config = dict(
    arch='vit',
    model='self-supervised image encoder',
    dataset='capsule endoscopy frames (Kvasir-Capsule)',
    train_examples=42238,
    image_size=32,
    crop_scale_min=0.4,
    horizontal_flip=True,
    color_jitter=0.4,
    method='simclr',
    norm='layernorm',
    norm_position='res_post',
    activation='reglu',
    mlp_ratio=3,
    head_dim=16,
    fused_qkv=True,
    bias='all',
    qk_norm=True,
    parallel_block=False,
    inner_norm=False,
    drop_path=0.1,
    patch_size=[4, 4],
    conv_stem=False,
    layers=10,
    width=384,
    positions='learned',
    pooling='mean',
    projector_hidden=1024,
    projector_out=256,
    projector_hidden_layers=1,
    temperature=0.2,
    init='kaiming_normal',
    optimizer='muon',
    muon_scale='original',
    lr=0.036,
    momentum=0.98,
    nesterov=False,
    orthogonalizer='newton_schulz_5',
    adamw_lr_other_params=0.0023,
    gradient_centralization=True,
    steps=8900,
    batch_size=128,
    epochs=27.0,
    lr_schedule='wsd',
    decay_fraction=0.3,
    final_lr_fraction=0.05,
    warmup_steps=890,
    weight_decay=0.007,
    adamw_weight_decay_other_params=0.01,
)
Rows from block 7 of a small self-supervised image encoder, named by matrix and row number. Rows with one number belong to one neuron. Each number is 200 + 40 x the weight over its row's rms, rounded and kept within 0 to 999. All counts start at 0. After the name is the row's rms in percent of the matrix's.
After each neuron's rows are labels from the 100 images, of 14976, where the neuron reaches its largest size: "top examples" is what is common among them; "patch colour" is the nearest of a few named colours to the mean colour under the peak. Only what is clearly more common there than usual is listed. The data: capsule endoscopy frames (Kvasir-Capsule).
# gate: MLP gate (model.blocks.7.mlp.gate.weight, 1152x384), inputs 256-383
# fc1: MLP up (model.blocks.7.mlp.fc1.weight, 1152x384), inputs 256-383
# fc2: MLP down (model.blocks.7.mlp.fc2.weight, 384x1152, transposed), outputs 256-383

gate.0,064,181,145,236,161,157,218,175,245,261,151,212,185,132,139,215,224,230,212,175,182,189,164,169,168,208,219,237,187,188,173,247,233,199,237,195,193,153,137,263,182,236,141,155,214,223,223,246,192,236,182,218,184,205,185,188,212,252,239,157,181,236,256,173,172,215,192,153,122,222,158,207,245,218,289,202,139,175,293,264,223,198,114,211,252,115,235,220,170,204,201,154,247,175,250,136,211,122,191,173,146,209,180,216,270,202,244,214,293,222,238,162,205,239,153,184,192,217,291,211,167,185,96,177,207,173,282,229,228
fc1.0,072,173,260,195,228,197,149,238,243,172,171,223,208,207,224,197,135,175,179,160,199,192,294,176,229,198,151,192,267,217,265,100,201,210,221,217,166,224,250,172,264,219,296,241,212,166,141,209,184,169,150,266,173,189,163,152,225,225,151,192,162,183,195,198,174,146,204,202,177,202,189,216,182,232,177,261,243,201,167,159,143,146,257,151,237,227,191,258,196,183,223,275,239,167,221,212,156,184,229,192,265,252,122,194,188,187,295,161,85,240,190,223,160,210,240,209,156,205,232,157,152,271,174,130,254,201,237,189,253
fc2.0,073,265,173,212,221,208,216,235,166,202,205,203,159,146,242,180,262,239,241,215,205,249,167,190,198,235,212,233,218,177,166,189,304,174,211,197,174,150,214,246,196,126,245,151,199,272,203,258,297,269,278,249,237,187,212,217,193,160,197,244,179,242,179,222,244,198,171,218,179,226,192,219,167,206,209,207,167,164,160,203,199,194,170,200,179,152,236,154,209,165,182,196,183,189,265,147,196,206,238,218,173,155,186,193,154,271,190,185,204,192,211,193,237,196,185,179,219,160,209,230,208,167,272,183,217,156,175,155,134
top examples: finding: ileocecal valve
patch colour: black

gate.346,091,120,163,205,233,238,144,222,176,232,233,133,189,195,216,178,169,138,224,223,205,198,200,148,188,153,188,185,142,213,237,265,179,155,168,198,170,186,211,151,230,164,199,258,205,172,146,302,231,153,227,276,215,191,178,226,209,155,189,256,201,151,241,191,155,223,157,206,254,204,259,145,189,201,243,213,190,203,225,204,237,135,143,158,196,204,100,168,221,244,133,241,202,250,250,181,207,213,198,167,170,209,229,183,164,210,232,184,185,184,320,259,155,255,138,140,173,257,232,192,157,168,185,179,181,177,155,176,246
fc1.346,096,211,198,142,193,198,174,117,203,216,197,224,179,239,174,235,266,164,259,260,208,236,172,194,193,204,201,210,228,202,233,217,218,188,195,234,256,234,229,163,205,186,154,159,241,156,163,150,209,229,193,121,204,220,189,132,168,169,195,237,235,230,213,183,241,250,211,225,164,189,197,165,163,129,205,144,186,114,201,183,187,233,205,294,236,242,249,158,194,218,296,160,157,224,162,190,234,240,147,221,232,223,216,101,293,201,210,227,253,239,168,179,253,223,178,153,199,180,166,222,179,174,201,159,171,232,151,224,249
fc2.346,094,277,235,179,224,238,221,252,269,166,168,145,247,213,250,242,183,222,176,198,216,217,224,161,246,131,240,199,162,230,164,162,186,233,194,223,232,205,278,203,175,201,289,198,139,192,206,206,220,188,219,94,196,176,173,271,202,200,220,181,141,158,194,226,165,143,246,189,175,217,233,190,181,244,147,124,146,150,280,199,276,199,218,213,213,239,189,173,192,208,246,98,252,233,224,220,212,277,209,240,263,226,145,216,156,173,194,163,246,235,162,225,240,167,192,203,139,133,215,185,214,245,205,254,203,127,199,196,172
top examples: finding: ileocecal valve
patch colour: orange

gate.633,126,177,165,189,210,222,165,293,201,136,248,121,211,206,154,181,218,233,183,158,111,225,222,229,200,209,216,174,197,235,170,259,110,187,179,113,248,175,220,189,168,166,180,299,233,205,155,216,212,205,203,197,254,164,239,205,203,187,219,217,136,209,217,178,141,100,214,182,209,223,226,182,201,223,222,139,99,260,165,215,159,138,234,216,256,260,129,214,273,210,190,223,134,271,202,206,175,199,218,278,185,184,193,200,155,180,195,214,183,258,221,167,234,148,167,172,176,263,207,208,163,177,198,169,190,140,203,235,179
fc1.633,130,220,128,217,221,250,197,220,229,164,252,155,188,146,166,196,219,205,149,183,163,164,234,284,218,205,188,158,182,219,200,227,125,232,217,173,276,176,180,191,179,118,249,136,207,171,179,193,199,199,169,213,297,189,233,209,166,189,223,186,180,149,228,187,145,240,108,221,211,198,225,201,222,179,261,188,176,215,210,208,139,182,196,248,259,137,140,239,203,214,196,148,221,212,217,213,212,210,187,238,248,164,167,234,190,189,224,228,213,155,246,175,226,197,169,206,245,166,219,209,156,201,183,103,148,201,204,278,203
fc2.633,150,154,194,244,183,288,213,182,187,133,179,201,230,190,157,172,209,196,241,137,150,140,176,234,227,220,191,166,183,158,187,249,180,222,227,161,253,198,221,182,268,220,154,223,178,158,123,196,209,243,169,198,209,169,246,104,120,254,165,138,145,239,172,166,143,205,222,323,269,214,229,241,213,212,141,204,213,153,193,222,157,180,191,185,214,203,151,145,241,153,201,147,237,208,205,206,263,210,175,237,168,190,166,202,178,210,167,242,189,131,216,106,140,200,223,230,193,193,182,138,190,215,261,228,177,185,149,171,220
top examples: finding: ileocecal valve
patch colour: orange

gate.320,108,171,149,165,235,188,225,259,206,264,210,218,151,196,193,193,168,152,187,185,197,205,163,216,227,245,194,175,202,256,227,205,226,277,178,197,191,212,184,195,289,275,183,140,272,129,262,193,213,265,226,181,173,189,214,207,235,210,213,179,214,230,221,185,137,107,188,242,250,142,211,222,179,121,210,152,189,214,145,187,119,220,180,184,166,148,285,244,263,188,231,183,185,156,177,190,230,202,200,220,160,197,200,253,175,158,133,185,209,164,187,184,208,168,193,202,199,143,115,160,268,198,202,281,172,174,244,244,165
fc1.320,112,175,190,136,266,181,289,163,216,192,220,226,224,225,173,181,207,230,187,150,177,206,167,243,150,186,202,146,170,217,142,220,53,244,189,187,130,260,188,164,164,215,145,175,220,127,179,197,183,187,223,199,277,253,163,239,184,164,235,199,79,160,259,188,175,209,200,182,169,184,182,189,207,189,213,189,214,143,165,174,180,223,129,156,210,134,238,202,187,235,222,211,177,170,237,218,201,281,228,163,209,152,155,205,164,255,167,190,218,187,235,217,219,228,114,196,204,222,153,238,148,290,150,308,201,182,161,155,143
fc2.320,107,166,236,223,169,165,168,240,223,205,259,149,131,213,169,242,221,153,155,185,214,185,219,186,236,200,217,265,203,161,214,222,232,149,253,221,152,190,185,195,105,211,257,144,231,199,236,161,122,184,160,139,237,235,179,207,237,233,235,207,231,265,203,217,179,198,167,127,221,268,207,209,204,152,155,179,166,307,217,133,209,172,216,168,236,154,186,218,236,290,256,174,148,170,151,216,192,209,198,179,177,227,203,178,170,198,218,258,171,227,233,158,234,145,199,262,211,258,199,90,211,186,231,224,155,214,287,205,187
top examples: finding: reduced mucosal view
patch colour: orange

gate.619,138,219,227,155,236,166,180,177,197,252,226,112,202,179,249,318,215,174,271,222,196,185,241,198,152,234,162,239,189,248,186,197,194,154,241,239,206,198,244,169,206,218,282,242,221,239,205,170,166,238,173,200,187,201,236,180,185,193,291,193,198,232,171,237,224,167,188,200,161,102,202,178,209,148,190,196,191,192,198,136,215,223,291,169,141,225,273,173,213,161,266,183,230,279,183,232,112,234,245,144,200,226,217,161,206,204,234,210,287,172,153,172,192,133,191,145,228,164,235,199,200,220,209,185,192,238,221,198,197
fc1.619,137,209,199,192,223,165,229,154,201,247,171,116,188,178,185,228,180,220,252,192,132,202,285,217,168,150,148,208,195,222,252,172,202,201,253,171,182,221,236,185,251,115,189,224,250,140,210,228,229,191,213,285,262,231,252,172,171,165,208,212,167,209,214,245,193,150,217,205,217,125,91,158,159,166,106,260,205,159,200,154,210,216,218,120,152,241,186,153,207,214,273,173,241,278,166,191,125,172,268,181,224,184,201,259,202,221,192,227,208,184,180,185,176,179,226,231,228,140,261,190,169,208,166,192,199,245,246,193,227
fc2.619,150,178,159,185,189,124,193,148,198,219,140,103,206,259,165,232,193,222,163,235,185,233,220,193,194,171,187,208,182,282,171,294,205,234,212,258,156,178,195,130,214,195,183,246,217,190,161,199,183,216,181,262,146,225,218,222,143,160,212,170,190,207,142,147,164,210,269,300,240,160,168,245,119,216,207,186,171,198,165,177,164,139,286,166,186,150,168,241,158,179,137,212,201,223,187,178,168,223,257,131,173,198,160,246,214,191,153,179,209,216,104,223,246,169,188,256,203,123,271,138,162,188,211,215,247,217,250,212,208
top examples: finding: reduced mucosal view
patch colour: grey

gate.594,151,188,177,179,134,244,180,240,181,166,207,242,241,225,232,167,159,211,220,234,100,86,157,265,137,204,114,157,141,243,128,204,210,280,134,110,233,206,208,151,175,147,139,243,196,199,201,167,199,185,238,186,225,106,287,192,187,249,218,221,185,205,249,219,216,267,180,212,274,160,247,246,239,235,176,231,205,214,170,156,190,190,230,209,175,157,164,236,162,229,223,211,184,194,228,181,244,137,131,180,189,193,187,151,255,144,236,218,245,266,233,252,242,177,179,211,122,134,192,203,172,77,212,161,218,221,97,168,196
fc1.594,149,174,235,265,176,221,221,135,295,218,175,174,187,145,195,240,226,155,237,212,280,157,293,221,169,188,147,196,193,256,186,169,153,134,233,231,166,243,213,288,254,158,234,161,175,190,242,176,223,202,211,208,166,279,109,192,224,173,196,162,173,197,206,135,185,190,192,161,205,156,165,170,223,208,287,282,181,180,233,205,223,203,182,159,217,242,228,162,228,134,176,232,204,176,182,132,205,188,240,202,198,195,205,188,139,203,178,218,180,159,218,188,272,233,197,171,240,198,240,204,261,261,219,209,196,223,276,206,265
fc2.594,156,165,237,221,230,173,204,222,220,211,215,217,105,177,234,219,234,159,199,111,195,282,182,206,154,240,256,249,152,183,235,123,161,167,176,213,221,265,263,290,218,175,183,222,188,183,180,133,186,164,239,266,235,233,166,248,204,153,177,248,175,178,152,227,140,204,198,209,159,139,224,174,196,185,111,171,235,276,193,203,186,222,185,211,185,203,218,179,241,159,197,223,153,177,209,229,189,184,193,186,140,185,203,206,205,171,178,175,116,148,183,184,197,269,208,141,187,179,221,128,240,264,181,140,268,232,232,291,172
top examples: finding: ileocecal valve
patch colour: black

gate.261,115,182,168,184,143,217,191,147,149,193,166,228,232,200,198,235,156,183,210,236,192,143,188,231,160,238,166,129,166,248,129,201,210,216,236,171,161,141,164,201,191,212,196,144,232,224,291,126,158,192,172,231,239,261,200,219,218,146,172,247,152,193,163,133,155,139,238,247,227,161,222,182,185,144,145,268,240,226,262,217,192,249,186,155,248,283,156,193,116,204,192,187,217,222,209,192,203,121,206,243,178,167,147,207,197,211,268,187,200,182,177,237,162,158,150,171,265,241,229,215,201,215,271,191,239,195,251,193,265
fc1.261,123,230,200,224,227,216,202,222,133,246,153,256,132,262,322,211,237,247,145,208,193,178,251,154,260,232,228,269,150,175,285,185,238,243,184,183,197,238,139,173,228,167,214,172,184,244,145,221,220,195,212,261,221,216,227,227,264,209,192,198,248,196,168,199,230,200,206,164,159,229,161,190,218,266,250,192,212,151,179,225,222,177,205,210,243,162,186,270,229,214,173,171,156,260,161,235,183,232,177,188,275,227,160,148,215,182,171,171,266,258,237,159,224,209,192,185,160,134,149,205,203,216,268,176,187,200,248,145,240
fc2.261,119,236,150,193,242,185,218,203,135,190,156,306,244,209,240,170,296,235,162,180,158,193,262,109,170,227,185,184,188,203,236,196,210,212,162,232,237,239,185,251,227,139,184,167,130,204,160,223,277,222,213,220,223,223,148,298,265,182,210,205,208,193,233,131,262,232,231,123,238,137,192,273,177,274,223,234,116,129,135,221,134,230,176,165,189,239,197,171,218,220,198,208,199,196,183,209,234,238,176,311,148,255,174,178,131,157,232,177,163,257,190,186,226,198,246,189,183,248,185,122,195,221,211,205,234,259,106,217,200
top examples: finding: reduced mucosal view
patch colour: orange; grey

gate.701,145,200,187,186,204,115,145,200,215,263,136,182,187,287,226,190,108,211,125,252,188,201,215,200,142,231,179,162,238,251,213,242,134,222,209,166,221,240,183,175,203,178,198,227,243,168,241,147,198,148,245,171,191,220,147,248,258,185,156,221,144,188,273,172,274,114,199,259,238,221,203,191,243,185,294,220,157,217,148,131,182,148,177,150,251,254,219,172,242,179,190,182,173,244,269,164,174,148,172,163,201,240,213,200,204,225,197,231,195,206,179,214,278,222,177,210,154,199,188,232,173,213,112,174,279,184,213,157,233
fc1.701,138,177,200,173,195,127,147,189,237,209,141,207,169,287,159,214,174,145,159,262,184,268,173,152,166,177,227,130,234,201,264,191,280,226,251,85,188,230,189,104,292,214,164,266,269,167,172,167,233,147,241,137,212,230,210,185,241,187,174,173,210,199,231,172,190,187,216,201,193,264,248,192,206,202,197,230,214,235,211,121,232,181,187,216,210,160,241,231,266,170,144,128,198,231,236,182,207,129,155,146,213,166,233,220,224,267,200,209,218,186,143,215,206,159,154,207,110,208,199,200,153,265,165,157,243,219,207,182,234
fc2.701,146,191,243,238,142,171,219,220,226,175,131,192,204,235,116,197,184,197,228,167,177,234,192,171,165,168,232,119,152,216,231,270,264,216,212,228,223,266,251,225,274,176,162,212,194,203,209,134,193,258,257,205,153,226,193,173,236,148,158,128,170,211,211,239,259,169,182,199,298,234,240,92,218,200,261,232,189,224,185,152,260,116,148,133,158,193,240,208,132,205,177,182,147,193,231,164,182,157,150,138,231,135,186,180,239,222,230,172,161,200,150,174,229,188,196,260,272,94,218,143,196,226,142,205,279,230,168,205,116
top examples: finding: ileocecal valve
patch colour: orange; pink

gate.556,131,166,272,234,212,153,275,194,218,181,189,188,222,179,223,192,181,217,198,211,146,134,163,239,148,209,176,146,194,191,229,133,200,222,215,213,249,259,231,168,174,207,227,139,221,221,147,245,259,197,101,200,128,162,239,188,210,220,205,202,194,114,178,235,196,193,237,197,254,204,139,224,262,206,164,164,184,208,236,255,230,225,199,167,174,168,187,195,219,226,217,215,211,157,148,217,232,300,223,203,217,237,188,291,210,216,162,210,224,185,207,207,117,234,149,171,85,217,213,193,177,226,107,219,143,165,193,135,286
fc1.556,133,195,256,187,203,137,287,163,208,186,152,199,179,169,189,216,164,219,198,167,124,168,208,195,151,244,190,161,222,153,266,156,190,231,245,228,232,209,215,156,152,232,212,109,212,253,180,247,238,257,84,178,184,161,262,177,216,222,171,201,154,156,192,234,202,202,260,190,239,236,106,209,224,150,178,184,212,170,215,231,240,202,198,217,150,168,196,201,243,220,206,225,197,136,158,219,260,287,228,211,203,246,159,289,220,211,185,206,216,159,192,166,125,222,169,189,68,210,223,179,167,194,117,242,166,138,219,130,255
fc2.556,123,307,196,210,227,154,250,142,184,165,237,188,181,168,198,186,215,253,198,145,140,142,178,150,183,206,169,182,206,75,196,190,198,238,205,210,150,138,140,215,159,178,172,177,146,205,149,139,189,228,167,215,233,150,217,132,191,219,175,203,179,172,142,195,234,209,225,260,192,258,217,264,211,249,142,195,237,131,274,194,164,250,148,181,218,224,193,198,213,253,185,205,126,231,220,167,266,250,205,222,230,198,213,203,190,210,189,184,243,198,194,205,191,255,230,247,128,181,270,190,312,209,151,280,187,199,184,160,272
top examples: finding: reduced mucosal view
patch colour: grey

gate.748,116,158,264,201,217,128,189,250,221,225,202,245,167,172,188,162,146,228,170,100,195,128,199,261,198,220,199,144,245,224,215,289,117,195,195,153,223,148,200,172,212,226,271,226,230,204,174,210,211,238,154,138,215,216,110,218,224,207,179,217,221,255,169,198,204,106,145,235,187,239,141,172,229,180,230,208,186,159,219,248,207,181,157,189,164,207,204,141,271,147,217,202,211,177,210,255,145,222,243,247,300,227,256,204,121,215,142,178,161,222,151,268,239,201,110,140,152,180,274,265,214,149,141,219,188,178,216,194,184
fc1.748,113,251,121,243,109,189,231,205,252,209,215,177,188,197,228,219,235,179,216,262,222,218,287,182,214,273,186,230,229,233,230,182,165,126,171,190,151,262,187,227,167,207,177,196,218,175,209,199,164,176,153,243,166,265,229,171,208,245,199,187,200,208,199,197,190,254,222,242,155,214,206,179,169,186,202,196,196,226,169,175,201,214,209,265,235,229,204,238,192,295,184,194,220,162,249,202,225,156,223,158,169,216,243,234,232,203,183,117,180,194,241,225,232,200,187,214,256,198,275,166,197,185,199,198,284,221,163,159,169
fc2.748,109,172,205,200,154,185,143,217,226,192,178,243,263,217,174,197,190,146,182,229,251,114,275,233,233,163,216,221,235,168,186,279,170,233,185,226,227,174,170,166,218,110,121,227,168,199,184,221,207,208,193,208,148,175,202,176,208,246,228,194,180,163,241,172,156,305,99,241,248,140,241,196,241,190,162,224,255,248,212,290,222,131,239,171,183,177,263,218,250,169,150,266,206,214,203,180,161,218,180,295,130,192,169,163,217,211,175,166,250,148,130,189,288,105,245,173,196,152,157,254,205,149,218,201,173,122,246,213,238
top examples: finding: ileocecal valve
patch colour: orange

gate.693,138,196,106,207,147,186,211,212,135,219,214,238,191,209,227,171,122,199,199,184,201,213,269,224,188,171,167,252,170,250,232,159,206,248,175,127,236,269,166,228,210,205,197,229,219,232,203,223,163,211,182,234,227,217,228,203,187,196,259,222,178,181,226,223,177,216,136,223,153,247,120,153,268,280,193,235,164,266,216,177,275,144,215,154,194,198,200,136,235,162,234,187,252,156,210,205,117,227,259,213,229,183,154,175,136,205,176,168,268,236,264,176,203,257,124,151,142,131,96,267,152,182,190,182,163,167,238,247,163
fc1.693,135,165,153,211,239,215,204,253,239,194,202,177,206,226,226,196,213,214,214,152,232,241,267,262,216,145,223,211,182,273,207,180,212,232,238,217,191,214,173,179,193,146,226,178,263,222,241,178,163,224,174,225,200,144,129,250,174,251,242,216,192,177,118,230,208,213,260,185,181,228,137,100,287,224,208,200,168,272,182,185,212,175,198,184,165,223,139,236,232,219,173,199,254,217,181,188,102,290,235,172,193,178,202,253,124,200,124,159,210,225,189,127,225,177,129,104,212,154,115,201,114,166,159,211,143,178,225,238,202
fc2.693,129,161,189,235,94,183,215,182,239,247,220,215,214,196,136,167,164,220,181,208,186,187,290,133,180,138,272,193,250,241,248,173,241,272,236,175,204,210,159,229,145,224,281,174,253,218,213,136,213,233,180,221,172,140,201,157,199,291,268,217,221,148,181,221,123,185,257,227,209,209,157,198,185,258,247,190,166,278,295,180,292,229,182,202,165,172,168,213,172,231,173,169,173,141,128,217,235,185,258,237,275,205,212,165,186,177,177,208,157,170,247,106,257,189,197,131,168,188,166,219,223,228,134,204,167,146,204,230,202
top examples: finding: reduced mucosal view
patch colour: grey